A small multi-label audio tagger, trained from scratch.
Model: 5.78M parameters, log mel input, arch convformer, norm layernorm, activation gelu, moe top_k, num experts 32, patch size [4, 4], depths [3, 6, 6], widths [48, 96, 192].
Training: soap at rate 0.0029, 6700 steps, batches of 256.
Data: trained on synthesized solo parts of chorales (CocoChorales), 39062 training examples, 43.9 epochs.
Rows from block 9, named by matrix and row number. Each number is 128 + 24 x the weight over its row's rms, rounded and kept within 0 to 255. All counts start at 0. Numbers have three digits each. After the name is the row's rms in percent of the matrix's.
# pw2: token mixer project (model.blocks.9.mixer.pw2.weight, 192x384), inputs 192-287
pw2.81 104:123134107083130152110137133134116109128133120082096149098123151120113150145121119121150076124177111119098138120171123135153138158077137124111099120136161163107142140161110138151097124117133148149102158132099098143118126111099134114108088111079114147147131122136147167092111134203143126120
pw2.82 105:166106134135106141110103138104119089092141131124131102127201118136098125121107101161105104099140147117129117115142134122105127112133137089153123081134135090106124082093107135148112134111113144100118113111100120097102122133159091076157128132179137106120128117135112129111143101123148107176
pw2.83 101:134125117093086134121117137144145129152144141156133143149110103090126102108105138102103135089147110077160100120099082152129135120109197146113128112141162116116146131118107100133152115118125127128098113156134165125110130161131138147123158139115121116121096147105121152110173097135129124123
pw2.84 094:120080134157127118112176152157143088075119136134127148175156127122101125134124153204133140156105120167136145082131099122162134128134130154175090125123149108192151103153142086131086121097135120132119126117103150135124091150146178123095124143110080100121169117120107126101121124129166093151
pw2.85 099:096103162109127131102121124108120119117156153128097103136159121118098103123109127135095154113132127144158145115144171159099135117134128131127103126126128121168147082139113158147164118165112122167122118102110132133126117141144127091113146115207107110099113108111139091143155097134123087118
pw2.86 092:146128114153130140105109135121129129139148107173102164139125105116121154144163140081139106129110123121132110111147154133139097108162154129076152133140176140125098155139123178142159159145138128096157116122142164128096130128113094105125156139168180138124086105145133110135160161121112151108
pw2.87 102:146131138112118133127135144125094127137104141139122101117128155145144097147111159166159129122093191109148094126105112137132120150100157123129142121153155138154139139112124153119152067122106138113143134088162171144145151146155104101102160101123160103128083108102131141138145142117083118087
pw2.88 102:144168076122119161153126130146123145090117106135091091144119151103120093158108130135142143143127090098135126137107121145112125128130146103057133132117107108134120144091103126146110150143101157127135098181152094165116140122127153117117149124094127180156134110132067129163097153142112163153
pw2.89 099:132113140142145098134153125103125132138136138141129131122113138115108136142137149132152147109111120111181143150113139100083141159157110137101158115133126131155140146171153119143139129128148108158126125139151181197102113183160139113129154131162130128166114094101137116137132107150069151165
pw2.90 103:137147129133109138141129080155129171097183135111110119106136159190083135137108109099130132139098124138148154131108111094134138124092158103165111140092141126111139151171095149087138131119117155159110137147120120151121135121083075098095150107181094105172115168113172129150134112145134104099
pw2.91 104:117153141129161130129137158110129114120104119143111105151081173145104157079097162146106145122114140154151160127131144157117130115125128137154100168130140149127131133115120153137141139153124132128091149143074078179154123112133134132101126180093131161155183167107090098076134164101164145150
pw2.92 103:130120135153096139133150099124102124151179108144177142091113156122140127110137102117114134136102136110142114141153130166140155127105140133125121156122160125159086162141171175139167100191105155111117111114131130109081134155132161165129121102171118114136149086131107157135129131155132133128
pw2.93 091:109193106155090157121133195141150109140133162105138165108113128135128157103108166106164128208163125113186116149153107097158146146145134152142117121151145125130138119115116143118125155090153163154166126164118108115094163110143125113103136131106113075136128127147143097145130151099120113091
pw2.94 090:131140151112140101136096141108096112122144120108147123127150087131115140129146129137096105100150125107093131119083083146094118129137092100135147094118142101136151116165090115164115071142126130133160127153130162143098135128184148159101121161119135124133122097138160115151169105179115153136
pw2.95 102:146122133113138145107134109142136130129129134110102112126133123097163155120172084112082179099120151101126154135131167155126133097160139130147173141109132117106115156138135133154095125120122116104107133149102132123086114145157085132138165135145161164202138138122143093115111109135123127112
pw2.96 096:120104129155083097123121132094138133145092153147143105096152112105152121151112150094185138121118100139164108161146111113142169106105126143129117147078113081128140182142110168113130076129145087129111121117140152073158156090157136159121146159124162112145119127164113129170121115150096150109
pw2.97 090:145109148100173154157177134128136159174132073158125144081169104151103133119087132144121166127115152111114170101167124115108114132114146120118119146107162134121117108173149107159146090118123140102083114141091099159147128113075104153139173122103098123136163129130161163107156085137159132110
pw2.98 100:092122157121093120158127150080178091130158152140125115144177082133133115111116106153127147162122147114145145162100116142118122139152120113140122114113144114158135149093116121116145120149065108138085107129159139155167116129137137095151080115121094126133173116133164139114146121155118183158
pw2.99 103:129119145103096097124116132179140138115098130130143108127183130120130145133090118106150136151094139180136147145128141139151156090111119131123143134143142147098101115137137124149095101178118115125118135123172085155154142128087132153111154112154142141124141159141100129129121144111116086113
pw2.100 104:141132133136125132139102151146125128115144144125154148136130136154117147092176127131175160132080144136082133180123143132109174144114116094213162054149132111095103134162110117130112123119123112146126124126077111108141115116119175130112143118126135149144185119148162178104124091143107155136
pw2.101 098:121129091128149103105126154146135111143163114125063143100161140160162103143146135141094139118093128154069141104090120175139081163101069106075162144146154120152155111148150153167115155137101137141138131131146132114116159094150073090126111119081150128150113119105123146137093117170135121127
pw2.102 101:198099099091142156097086147134107115113134172122159129130083143115136144139116143154164127134114149143124133146128143125080136076150074100121121102128110168086135104097138116126112108087118129141095152123136097125141125139080150150153130104147139156128146130137080154091129107140156148125
pw2.103 107:118126149135085143151098103127147146119145114111135141084125123155116097103164099089113065145105123108108107131113104148071116119119121144100100170122130124139093104107138153115127156132157119106145127154139141124140145147108110162126116099182101113162142170095161086113152131102167110122
pw2.104 096:125128152146144110136161141107106126081100133119096133145148099123119141142134158141133127100141172111158145166108124116137110152136123101092108131128140105132127182091152150117137140145143135135094118105103131101142147114163162151085165139105103137117137142108169155095156154142124112107
pw2.105 100:153116162102135109144196115104102143207104159124107111129120141120113116107084125144171097138103172132097130125150129119155106107150114138108138109163123148114160098116148106116133110138142148123129122106115136128119171132106125171167158137134127080119142159112155120121136110122092091100
pw2.106 100:136167156114142111115142138104117145131157113135129153124093114157131140155138154123092134138109131147138103109172087124157156129113105145177149113077114142141098122120125113106166148148147133128088144116071111112143102112114122147162152152123085125121152140161115141112132130169118135123
pw2.107 105:096139155121148128125123144135156110136109171139109124122170164122136081180083099124107122122108105140112124140135144151160077125110154140131112144141144134128167131122158138183164157103102136133135110174139096102135116131104103185130119115111145109139167157154148159139130115158138145147
pw2.108 097:117155143157141140152095145125119187149179123143125164132139161151138162151132112127138112176131131156153109128108121179155162138081190140126132118112092106142177144184149083116140166137119116133147075116141139109098153135128140123102134110112110098140133116102155099171103124058148123115
pw2.109 099:088124142142093133173117120114105129165159116131134097124150134098102130106143140165095151136132137127094123171155142085132146158135156162157125119130094135130167137126127145107154118100092123131083150157151164136156149150111116156109145099078147133132121147104141124131116079160100079139
pw2.110 100:125143151106136119157173174122129137132108132117121088127109094100062091150118122095093162142113121156097131154163097136107135146123171157093167144073108155110136125173130133126124126177120142104144128109090152174147140086155115112162113118162138148119116162123155112127133097169156138126
pw2.111 099:151145128154102123145156125153165145128149157116147141144141174135147130177141111117110130060133127137146132137156157108102142138127122098160113166127130101122129155130121116140087147107123124097110152079112121111143146163127130130124118130114114091135141100146139160130129115171135072098
pw2.112 103:112130150183140154137103119146128129121092113148149157136088181137108145134165077150131092114102132120159148128098180137160120094123137097158134140114123117136121147124121145104144158097143115131104139115139157165114152125150115185127130104093161083142156138146174144136142117139154148126
pw2.113 094:112121166150117128157112131108123146133124105120131093093117088159155136106105132100145164112090121146116128105104160157122137133142117132111127167162133140133127137120158098152142126150075109156124109106112106126129139139130168108117089153152129124156126200103103143106134150076142133106
pw2.114 102:142137112074146113121121116125137127127124137136180150129139125144138134131155134094102120133073155124082136137144144115123096147132131115110121139110097136136158175109133077102147093136151105121131103195118117171119143109113115102127118142085175116136097086139137140103157111108151164114
pw2.115 099:122128117109113101151119153148133151125159141095096089155089185140114128140105160113101138131104130161140109098126086128124114097121112130140107151129134138081120112125125129172119150128155065136085139087127167114112100150119141166127125111085118159113137119105128096089144141163115108126
pw2.116 099:150146136163158129118092166145088136152119099149133132124137151132082147183122113133122123146110122091088140137121122160198110171154186102132141157136125123089136122141097190124133152099095150127106147144056172131100152133080134126129094092150137127124115118143143130159096132144144146154
pw2.117 100:143152161049144098158135144197129136105136143096145100168160176110120116142133118112097149122143128076118154131108116147124135163123134120122099115149140159141129126129119120159100140127132176121146085110125167077139166124181103109109124109153113132127124153117143143111091140117132145129
pw2.118 101:151132110112121112145091136155135142156202140121145079129138146124102115111123134105102138183110142116140120109125164109143174160158064094154101125149145127144158149162101108126114112107160171101140130132113114097105121084176087169132152138115086128139098142112079143145112158146085117134
pw2.119 104:156096130134102112158134152137099119126129160108138081113169124151099155106116185131154124152127142116128157116113158147110138152096100135164115158123147141104116083174154129159135170104151138164138142093112139119127127115114130112131113162103164143094165150106128130128075140102152153116
pw2.120 103:152133104050119151108135132104092170164194106102188113133117145155131124091136105112153132147064104098124110130119095125117173152136131133153114114108105168155117138181098133125175117138130151175114175148110124123115156147126147138123154153119142127111119149110078123157114105146108119082
pw2.121 102:088123070101115157144172097124116120130111130121165125144069144115116137144119137144139137108145122135091110177146103124142117142126193118104146160140097136140150158100116139126133113146114098145140128129111116159146113072156166115115085110051127132155117106149104098127122156098170092121
pw2.122 096:108141113157137116132186126137146127138141098137123128108156131143134105131132099126112132140150096129133135135134142135153118132107135136124083086139135122138157142141121145161120173139111092111108138152125154120132127114157116111103143156158129116125100078096152111112140102134106121155
pw2.123 098:140140130130095119133161132098127112106111136163101153126159144101126163157152163128163154151104147119159155129135130092122131109126109108155134130126154115165116175077123093125144152107146136121122107101109126099132150141146141105129125121179109125098125072109077153124150132098090126141
pw2.124 100:141132166153122138074153136097114133151134131141163150135144146146129121130127135122120116139183149120114125177127163115137151158194126107147158095134155185157099112095107127152162148116162158135147139116100118139151135143122111160142157123114124150172114123117172128147148103147153145117
pw2.125 090:130107135171176132111157099140084122167164111124100164165086136163134121113140128155134109123129147114170099184140175120115129143147136108102121122170111126115146108154145116098173174126138068092127128146119156162125154157110152114158147118126090126121125101114153089118169151124128127131
pw2.126 102:152098110140150109143147125129134120151139137135119198162118130144120127167136144118141103099115112117133135162096127124105115109140152142143127133090129148106144132100133136069184153130116093128115133115117159123139119136127105095132123115133138117114110076104159129121140131120129129138
pw2.127 097:131122095098125158126152131111145150122145140121130117151118134113150127153085128155093135143164113118116123150114125115054195144145138107127109154145136141117141123149120098125133132128117104155162095107143089137112094093116142137076095142078114129160122083093148099108098116135137157150
pw2.128 099:157148104137084166125093136128117109108136138113118144124168137122117139138134109142151133128097091148117142135128127120109145089147151157097150130110152126098151156147139086123116124121144133118167148125095124144103116110180095072137088171148139148133138121147176129143109125135136134076
pw2.129 093:109103115073128136155102084110129128102121152120140122109132124167108113114095138107147105149109173163151167155147131147131124147127076113121104121154119113148129147071149150115082106148086134125141114147134112067156145103076155140139169152158119150124121119111106151111119122131179093117
pw2.130 097:117123103129161109154110129137139153145139163105113133133112152118139141133148125139147128109111145163118128133117089164181129127163133144192175108145148146151113151145144115120145120133129147126176108135136100135146146140191169134120186147127103127170148122109123127112175145090114131101
pw2.131 104:143132102132134143115136130136160140138147132152138139105081152168180116119083122113125150149123167123111179128117158123078061083118063107108130122142110134115149133166147149155107117135128129121150130107147103128125104119111123142119142146120157106125103110116133136157187147160141142163
pw2.132 095:120150117146171104102125136138125168144175161131131149130096109099129136132109163136175113143103139115099114137122144128084124133093138134082136155156119153104120126094121149171112136088139085167175148131100062172116120087120100126144105106141162163139110115101132140124118171132113099122
pw2.133 104:142179138115163133146111120103156113148155155134111135151124143118119147146127097121106127122128147160091125087161111091138144146107114137160109150174114109112114119135123138133095080116133155151156119173161125128072135136120140137127100131112131136186129139138132130115128129123133074112
pw2.134 100:095131161159151139137104119148129156117149126115088193116103148120122107155145097104082150172138106143150076083124146135105087124095115120120133155115109094103161135115155137121120186136092103123110154111151083174127136109169166165116118133101114130152094115136103133161129154158106137144
pw2.135 092:144108120160134133104121158170119109123139118131098123116106120099093069123145144156160108115135094122164153091107129124079123096126134098136140114129120122131129096070111132153106115152122156123119094157107100117146098126117156087113109151102128137144126086100159094075099139160167110127
pw2.136 095:087111164151108131116121100154118099145099144162091123127123120094119153135132098110093136131157149128103097127130105131135126109121147141105143156135111123116110115100162107098154094141166114145131127139132204237109088135100135128156144092114149163112095088106141107118098097104092144164
pw2.137 100:138126136134154147181136139142111123145122109170117119094144117123116133151071082161102110130091137153116089127157137164157099131131139116111147122120118118123133115140153127127122160157160134136131161134154145161170154135145148111147107125096174104129099149144092181106096143123184118131
pw2.138 095:139118122111162138106132112098108083142140137121123086128128141143143162148129158157119123128146129112095147117119138124115125101165177133162112160138173129147107144146119144119095117140127148161171134130165140091128129079124158092131200103132172095111072108160170098120144141161165172096
pw2.139 095:094153141143139120096141140131108111145131141144116108099166130146126121153129102116127137120083153109131126113096068122136066118127153087068159129135178142166136155097128086134141120126145161121128135159144136095138130114132105138116121138165146137144161104092161145131112108106142109127
pw2.140 100:123105067132100132095109136085151145135088116126132148162141128121145063113146135165099115142101117152092132158122149158096106117170137101115118141153129128147182105090140144136167135135148101143110137135157076156126149135101153101130132132147118129159116172127151120108123107118133204154
pw2.141 107:155162153117102081117134124116124127120120098087087116116130145145132137183158127128177106123093140119141152108126109089155184131108131131151128178138127103130114068110100105166108130121143108129140164115156125101096104115135133123107100129073146176097111153160113127150108115113122105178
pw2.142 101:152150169126088098161085165070119150126148123091140135131097145124122119125131138119170136093151159113143119148104143118080103107102171124110101129133142120103082123129169109116135081156151163082166139119153136197131104142131104123095116105128118147123140119135101100115171143117123139130
pw2.143 101:149131136138151135132096133144119153123101124091145133168130137155129082110145120134167116092107134130132125139148168144048094071138081094087131152096133128158155169138145117090131093099107100142113125119161074131152117133135137101103114153083139130120159173104140109119115154109145146144
pw2.144 098:165115114099154157112147118132107135139160122109124145125093059120088143156173162108162127116117082135132155166129107138136136171110171106154151124128125155144156152147129107109113146171132120141125136109112122130134097116135141149125143150076120133116179167140132136106100115176168119117