Weights of a small multi-label audio tagger.
Model: arch convformer, norm layernorm, moe top_k, num experts 32, patch size [4, 4], depths [3, 6, 6], widths [48, 96, 192].
Data: trained on synthesized solo parts of chorales (CocoChorales), 39062 training examples, 43.9 epochs.
Rows from block 3, named by matrix and row number. Each number is 50 + 10 x the weight over its row's rms, rounded and kept within 0 to 99. All counts start at 0.
# pw1: token mixer expand (model.blocks.3.mixer.pw1.weight, 192x96), inputs 0-95
pw1.54:60 51 52 62 59 53 62 33 45 42 67 40 48 46 55 36 43 43 49 34 27 37 48 55 38 41 63 55 59 48 48 42 52 34 41 40 46 55 39 40 52 43 74 43 47 62 58 66 36 54 51 25 42 48 57 44 54 62 31 72 46 51 50 63 44 51 60 51 59 72 57 53 56 37 55 29 53 43 51 54 54 58 52 46 57 49 41 42 48 49 34 45 53 60 60 62
pw1.55:70 48 46 41 47 43 54 44 57 66 51 50 45 44 33 52 48 55 47 50 50 73 62 65 47 50 37 33 54 61 55 43 64 56 36 40 37 55 45 70 42 66 43 44 47 47 58 65 48 45 44 41 49 50 29 35 58 40 61 46 51 60 53 45 54 53 47 68 42 61 51 31 56 53 54 42 55 39 58 51 47 60 49 45 51 75 57 39 20 41 60 53 57 53 39 60
pw1.56:43 56 39 50 54 58 65 46 39 39 31 55 49 48 45 48 62 59 51 37 29 66 26 50 39 58 58 55 52 58 54 65 66 70 45 68 51 49 37 47 44 50 54 73 62 34 51 50 41 45 52 44 49 51 59 28 53 49 65 52 54 41 52 49 44 47 50 61 58 41 54 45 52 52 46 36 52 49 54 54 55 29 51 36 36 49 50 66 39 54 74 46 43 35 65 54
pw1.57:61 47 38 49 67 64 55 66 42 37 51 55 42 41 49 66 49 47 46 60 51 59 50 44 52 30 33 59 44 70 44 67 45 32 40 35 50 52 68 61 53 54 51 56 59 46 48 60 34 57 64 46 39 44 57 51 46 39 58 40 38 44 44 49 28 50 51 44 60 35 54 60 39 48 65 57 70 60 40 55 58 75 49 52 58 34 63 59 59 46 42 47 44 45 43 49
pw1.58:63 56 51 38 54 58 44 50 59 50 42 48 45 40 41 43 57 49 61 54 36 72 64 51 42 41 36 57 43 38 49 47 49 44 43 38 38 55 52 64 79 46 49 54 64 43 39 55 51 38 53 42 55 46 38 60 47 74 45 51 61 33 74 71 42 52 43 56 61 59 54 57 68 62 41 61 53 59 21 45 60 58 47 51 52 61 43 44 59 52 51 52 46 43 59 49
pw1.59:46 56 54 59 32 60 56 38 56 71 45 52 32 47 52 37 50 50 49 51 56 41 42 47 58 55 46 24 60 44 51 52 42 51 52 51 46 67 43 45 45 51 51 46 31 58 51 58 47 45 51 22 56 50 45 39 59 55 61 53 34 42 47 58 38 55 49 57 46 62 54 47 34 57 43 67 59 33 51 68 49 58 63 58 63 57 43 26 45 65 38 32 45 57 53 29
pw1.60:42 47 43 41 60 52 48 39 55 57 47 50 45 33 48 49 60 61 62 47 47 63 43 42 56 30 51 53 35 50 56 65 35 51 48 54 43 46 50 34 61 51 47 22 66 50 41 55 36 46 53 51 38 43 58 44 61 48 40 33 68 50 35 36 56 47 36 48 35 46 46 45 25 38 42 54 48 59 52 44 42 60 44 38 30 55 50 60 49 72 68 65 43 39 44 52
pw1.61:42 54 49 45 42 66 38 46 54 59 46 55 39 51 55 33 58 32 49 74 58 46 52 67 38 66 47 58 39 32 50 52 49 58 33 62 43 61 42 59 52 39 42 57 69 41 59 56 41 53 56 42 57 42 44 66 52 54 48 35 48 51 60 41 49 45 70 47 60 50 29 53 50 40 68 57 36 60 43 58 42 64 41 49 55 51 58 23 55 38 48 44 61 63 44 52
pw1.62:51 48 55 62 48 60 47 50 48 52 54 47 56 61 38 50 65 45 34 61 34 53 65 58 68 59 54 60 52 36 52 63 61 58 46 45 71 61 34 68 62 44 49 60 53 45 31 66 57 51 41 47 40 50 40 58 39 49 60 62 51 71 73 52 56 61 57 51 55 48 58 56 46 47 45 27 54 50 39 38 56 61 51 35 50 45 42 68 47 61 58 45 73 56 50 45
pw1.63:47 39 69 49 52 50 40 56 62 50 61 44 45 52 50 70 65 45 47 57 44 55 49 61 80 42 40 57 39 36 47 51 51 60 63 60 49 55 52 55 70 42 40 43 60 51 48 50 41 67 47 43 48 52 53 73 61 47 67 37 46 52 48 50 43 42 42 69 78 55 42 42 45 37 55 64 58 27 43 50 59 59 44 51 48 58 46 50 65 53 40 50 44 31 44 52
pw1.64:68 57 38 38 52 73 51 60 47 57 32 55 57 63 45 70 53 48 52 63 56 39 47 45 46 49 56 50 59 67 46 38 52 44 41 66 45 54 47 59 51 61 67 44 58 58 41 44 45 49 47 46 46 42 27 45 51 53 61 39 64 56 37 57 38 44 57 61 52 50 35 45 36 59 63 51 39 52 53 60 36 84 29 56 59 62 59 42 41 56 54 51 47 51 39 55
pw1.65:45 48 46 46 60 54 41 53 47 63 49 51 56 57 60 57 54 53 64 65 34 36 60 34 46 50 44 51 45 66 38 56 27 59 70 45 52 39 47 69 58 33 44 55 44 60 51 38 46 47 48 37 65 39 28 47 47 46 53 48 51 45 47 34 46 41 69 53 55 38 36 46 60 58 50 63 39 34 53 38 48 76 42 46 62 49 55 52 44 44 47 43 70 57 45 33
pw1.66:51 57 59 46 41 46 55 40 56 57 43 48 47 35 59 51 49 60 46 44 55 55 58 58 62 53 45 51 63 42 55 47 48 45 80 58 48 44 38 62 48 57 52 42 57 43 65 59 50 63 51 31 44 57 53 60 49 56 49 36 48 55 54 39 47 45 58 30 66 32 56 54 38 50 50 67 36 55 54 49 62 66 53 23 71 17 47 48 52 45 43 63 61 45 54 62
pw1.67:59 45 45 60 51 52 50 52 39 53 59 29 45 64 76 38 36 55 41 57 52 32 36 58 59 40 52 56 43 32 57 57 75 52 54 56 56 58 49 34 62 60 44 50 46 41 50 54 62 45 47 36 51 56 37 47 37 50 55 51 41 40 63 41 50 66 54 65 60 39 42 71 58 57 50 50 44 39 60 37 58 44 58 71 53 60 57 45 48 48 45 51 32 63 44 33
pw1.68:53 57 65 74 62 48 51 59 44 53 49 56 50 49 47 45 44 54 58 53 54 52 57 47 61 22 57 69 54 58 61 49 32 56 37 73 62 39 55 64 50 41 45 32 55 45 61 25 48 42 46 51 61 62 54 42 50 51 53 69 51 59 57 39 72 57 45 56 52 41 53 41 55 45 58 56 55 36 41 40 64 33 64 62 60 64 46 45 54 52 49 49 42 60 55 38
pw1.69:59 44 69 47 44 33 58 42 85 51 44 61 64 62 35 57 59 64 41 53 51 37 36 49 51 62 56 30 40 49 63 60 47 34 55 54 59 51 54 64 66 53 38 42 65 46 43 40 68 39 48 50 58 40 50 42 41 54 42 49 51 72 45 36 51 72 42 65 51 54 54 47 44 44 60 50 50 51 54 51 55 46 44 64 45 36 48 50 53 54 57 42 54 45 36 53
pw1.70:63 49 57 57 60 54 69 47 35 58 45 53 59 60 41 54 52 65 48 53 56 59 47 42 55 57 77 62 53 55 49 47 59 35 64 39 51 52 55 39 75 62 51 67 62 58 42 46 43 27 33 60 57 40 64 54 44 58 61 48 58 51 52 64 49 60 54 53 56 45 57 51 41 46 48 63 37 47 50 41 46 36 49 31 41 37 55 71 51 66 66 60 54 61 42 56
pw1.71:55 44 56 58 67 39 65 63 64 46 48 64 49 64 24 55 55 43 46 49 42 57 53 59 59 33 40 41 23 44 49 57 59 42 48 51 61 52 51 52 42 60 60 74 42 60 58 54 60 64 63 44 41 51 47 44 62 49 59 49 51 65 60 55 47 41 40 39 54 59 74 46 58 59 41 57 55 68 65 53 47 44 48 35 56 51 51 59 44 62 53 41 53 31 58 64
pw1.72:47 49 29 55 65 40 45 48 50 52 52 42 47 45 51 53 46 52 52 47 50 39 48 57 52 55 25 55 56 60 45 45 61 44 45 32 27 66 48 49 55 72 26 48 48 49 45 49 33 69 51 28 46 41 59 26 47 53 52 53 64 64 60 56 57 49 36 43 43 45 51 43 39 55 60 56 44 53 42 66 48 65 42 56 55 53 59 56 55 57 66 60 66 62 67 55
pw1.73:54 40 50 48 59 47 49 44 49 43 51 55 50 55 33 43 66 47 72 65 42 49 72 69 62 43 53 46 55 63 49 57 26 57 40 55 58 51 43 69 45 50 34 54 47 63 75 43 53 47 49 46 72 36 39 41 44 54 62 43 55 38 64 54 58 46 53 46 65 53 57 55 62 66 49 53 67 52 61 62 55 56 54 54 30 55 47 47 41 43 42 41 54 39 31 57
pw1.74:49 39 48 40 46 38 44 28 51 61 36 54 49 44 63 39 55 57 67 43 41 39 50 41 77 60 40 47 57 31 39 52 33 37 45 55 54 37 41 52 31 58 41 46 55 34 48 48 44 43 38 36 52 53 41 41 52 52 42 44 50 60 38 52 57 36 61 31 43 38 41 48 67 55 55 55 57 49 63 49 40 43 48 41 69 58 59 55 56 40 70 49 55 50 62 34
pw1.75:60 47 57 47 48 45 49 64 71 51 20 71 73 56 40 49 41 47 46 44 41 44 44 54 44 50 39 72 67 59 55 44 51 53 47 61 53 50 41 62 49 48 48 43 48 56 51 64 54 46 31 45 68 45 56 45 46 64 47 46 51 64 30 59 51 59 57 45 39 56 63 39 50 46 43 48 44 42 28 60 62 43 38 44 42 54 24 51 46 47 41 45 47 41 60 43
pw1.76:48 65 60 75 43 48 61 41 36 67 49 50 51 52 31 59 21 52 39 46 36 27 37 59 37 41 32 44 56 31 55 46 61 40 60 59 48 52 55 43 42 48 39 41 52 55 40 67 43 54 46 38 51 39 56 55 53 50 43 52 42 37 52 53 47 62 63 42 51 41 44 54 44 46 64 59 43 32 48 43 57 66 54 50 47 56 47 53 49 61 42 72 44 62 44 50
pw1.77:38 52 37 51 57 43 44 49 60 59 51 65 58 54 58 55 57 72 51 38 41 52 50 23 46 61 50 42 59 62 58 43 48 57 44 38 52 51 32 38 54 51 43 56 36 46 51 44 34 46 59 33 42 41 57 46 50 55 41 48 55 67 63 45 55 50 54 62 23 64 42 60 46 38 38 43 42 39 57 59 55 53 49 51 69 30 31 34 51 62 40 46 54 54 42 32
pw1.78:65 54 47 60 50 52 52 42 43 60 38 51 53 55 30 52 60 41 42 56 52 43 52 41 43 64 45 51 66 50 35 32 31 44 63 42 29 56 46 63 53 37 22 35 49 38 23 49 38 52 55 57 39 41 69 40 56 52 57 47 64 40 62 50 48 45 49 57 38 65 55 36 51 42 41 48 53 41 55 41 41 51 49 38 57 45 43 59 42 54 49 64 57 63 67 47
pw1.79:45 47 60 75 66 50 40 47 38 48 50 41 43 59 55 54 44 55 36 45 47 50 44 44 43 38 50 69 50 44 47 48 49 64 67 39 45 39 58 55 28 50 51 42 50 55 45 40 65 68 54 75 52 40 56 38 55 46 63 33 68 53 49 43 42 59 43 63 37 60 31 54 43 44 47 60 51 43 33 52 49 50 52 42 49 33 44 56 59 51 51 52 43 20 58 39
pw1.80:35 45 43 46 53 51 39 41 50 61 55 49 59 38 45 69 41 48 55 47 55 50 55 47 48 53 73 63 36 68 33 62 50 47 56 60 59 53 50 40 39 39 26 49 63 47 69 60 43 50 64 43 42 32 56 59 55 57 52 46 29 44 56 51 51 39 56 52 57 42 50 50 39 58 49 53 57 39 33 45 63 48 37 36 70 69 60 35 55 46 53 68 41 56 54 39
pw1.81:53 49 33 56 52 61 51 49 44 55 59 50 52 60 41 31 36 58 60 50 55 47 44 54 61 59 42 58 47 49 39 32 62 53 40 35 58 47 58 53 40 58 45 57 61 45 40 41 41 60 55 62 47 77 41 81 65 41 58 56 41 43 67 52 52 53 51 65 56 53 36 46 51 71 54 54 24 50 56 43 50 50 57 65 52 53 69 54 46 61 47 40 57 67 42 47
pw1.82:39 55 64 37 59 56 57 53 60 36 42 42 38 57 40 59 49 47 45 57 54 44 47 57 44 45 38 52 46 66 44 35 51 39 46 60 43 75 46 52 54 58 57 35 43 54 45 46 51 35 33 39 41 54 46 38 65 37 51 35 34 64 72 60 48 66 54 45 51 61 52 65 38 55 60 55 61 30 49 60 69 62 46 44 48 56 59 34 49 49 50 45 35 56 68 57
pw1.83:52 58 43 61 65 26 44 39 59 49 61 53 50 53 58 59 38 42 43 63 63 42 40 65 52 39 43 60 48 42 53 53 56 42 52 55 53 55 34 64 57 27 54 51 56 57 45 51 55 59 59 45 56 37 49 48 35 64 50 48 59 53 51 35 45 44 43 41 41 32 33 23 57 35 52 49 43 31 52 52 61 40 39 29 29 47 37 57 39 61 40 56 51 59 56 47
pw1.84:56 52 42 68 50 59 44 60 56 33 33 56 39 37 58 64 51 54 53 33 63 44 60 57 43 44 65 51 44 63 38 43 40 53 57 48 63 54 42 46 56 36 64 51 47 52 56 61 45 41 24 44 38 32 33 39 43 61 70 64 58 30 56 47 55 53 47 60 54 41 65 33 44 45 68 55 51 51 53 62 65 44 54 42 37 51 46 53 42 47 55 40 50 52 44 66
pw1.85:53 49 49 45 41 59 72 44 48 46 50 64 38 46 41 60 58 44 49 72 72 52 39 45 55 52 46 37 57 47 41 48 55 42 46 47 47 43 47 44 44 48 61 37 45 67 41 58 61 63 47 44 46 47 54 48 65 45 62 68 53 60 43 70 55 59 41 59 38 34 58 48 40 32 61 77 48 44 46 65 43 57 53 38 53 62 45 57 67 69 60 62 60 54 45 66
pw1.86:60 22 54 41 53 46 51 45 61 43 56 52 44 52 34 54 47 42 52 68 63 61 40 60 50 31 48 59 45 48 48 55 57 27 40 54 50 27 54 65 63 38 53 62 56 49 49 46 31 41 39 24 51 46 49 35 39 51 63 41 43 38 36 65 50 58 50 47 53 29 50 42 52 49 58 47 43 42 47 44 47 54 41 34 38 67 43 52 43 52 48 53 46 36 39 44
pw1.87:56 48 42 59 64 44 48 61 52 59 35 65 60 50 54 52 50 59 43 51 56 66 41 58 51 38 61 67 42 60 81 60 46 73 59 49 38 59 54 42 54 66 47 36 55 38 62 42 31 46 44 39 46 57 52 48 63 40 53 35 36 23 52 65 52 54 51 65 47 52 50 57 59 57 40 60 41 58 46 53 53 61 43 50 39 59 54 46 54 49 63 27 51 53 45 41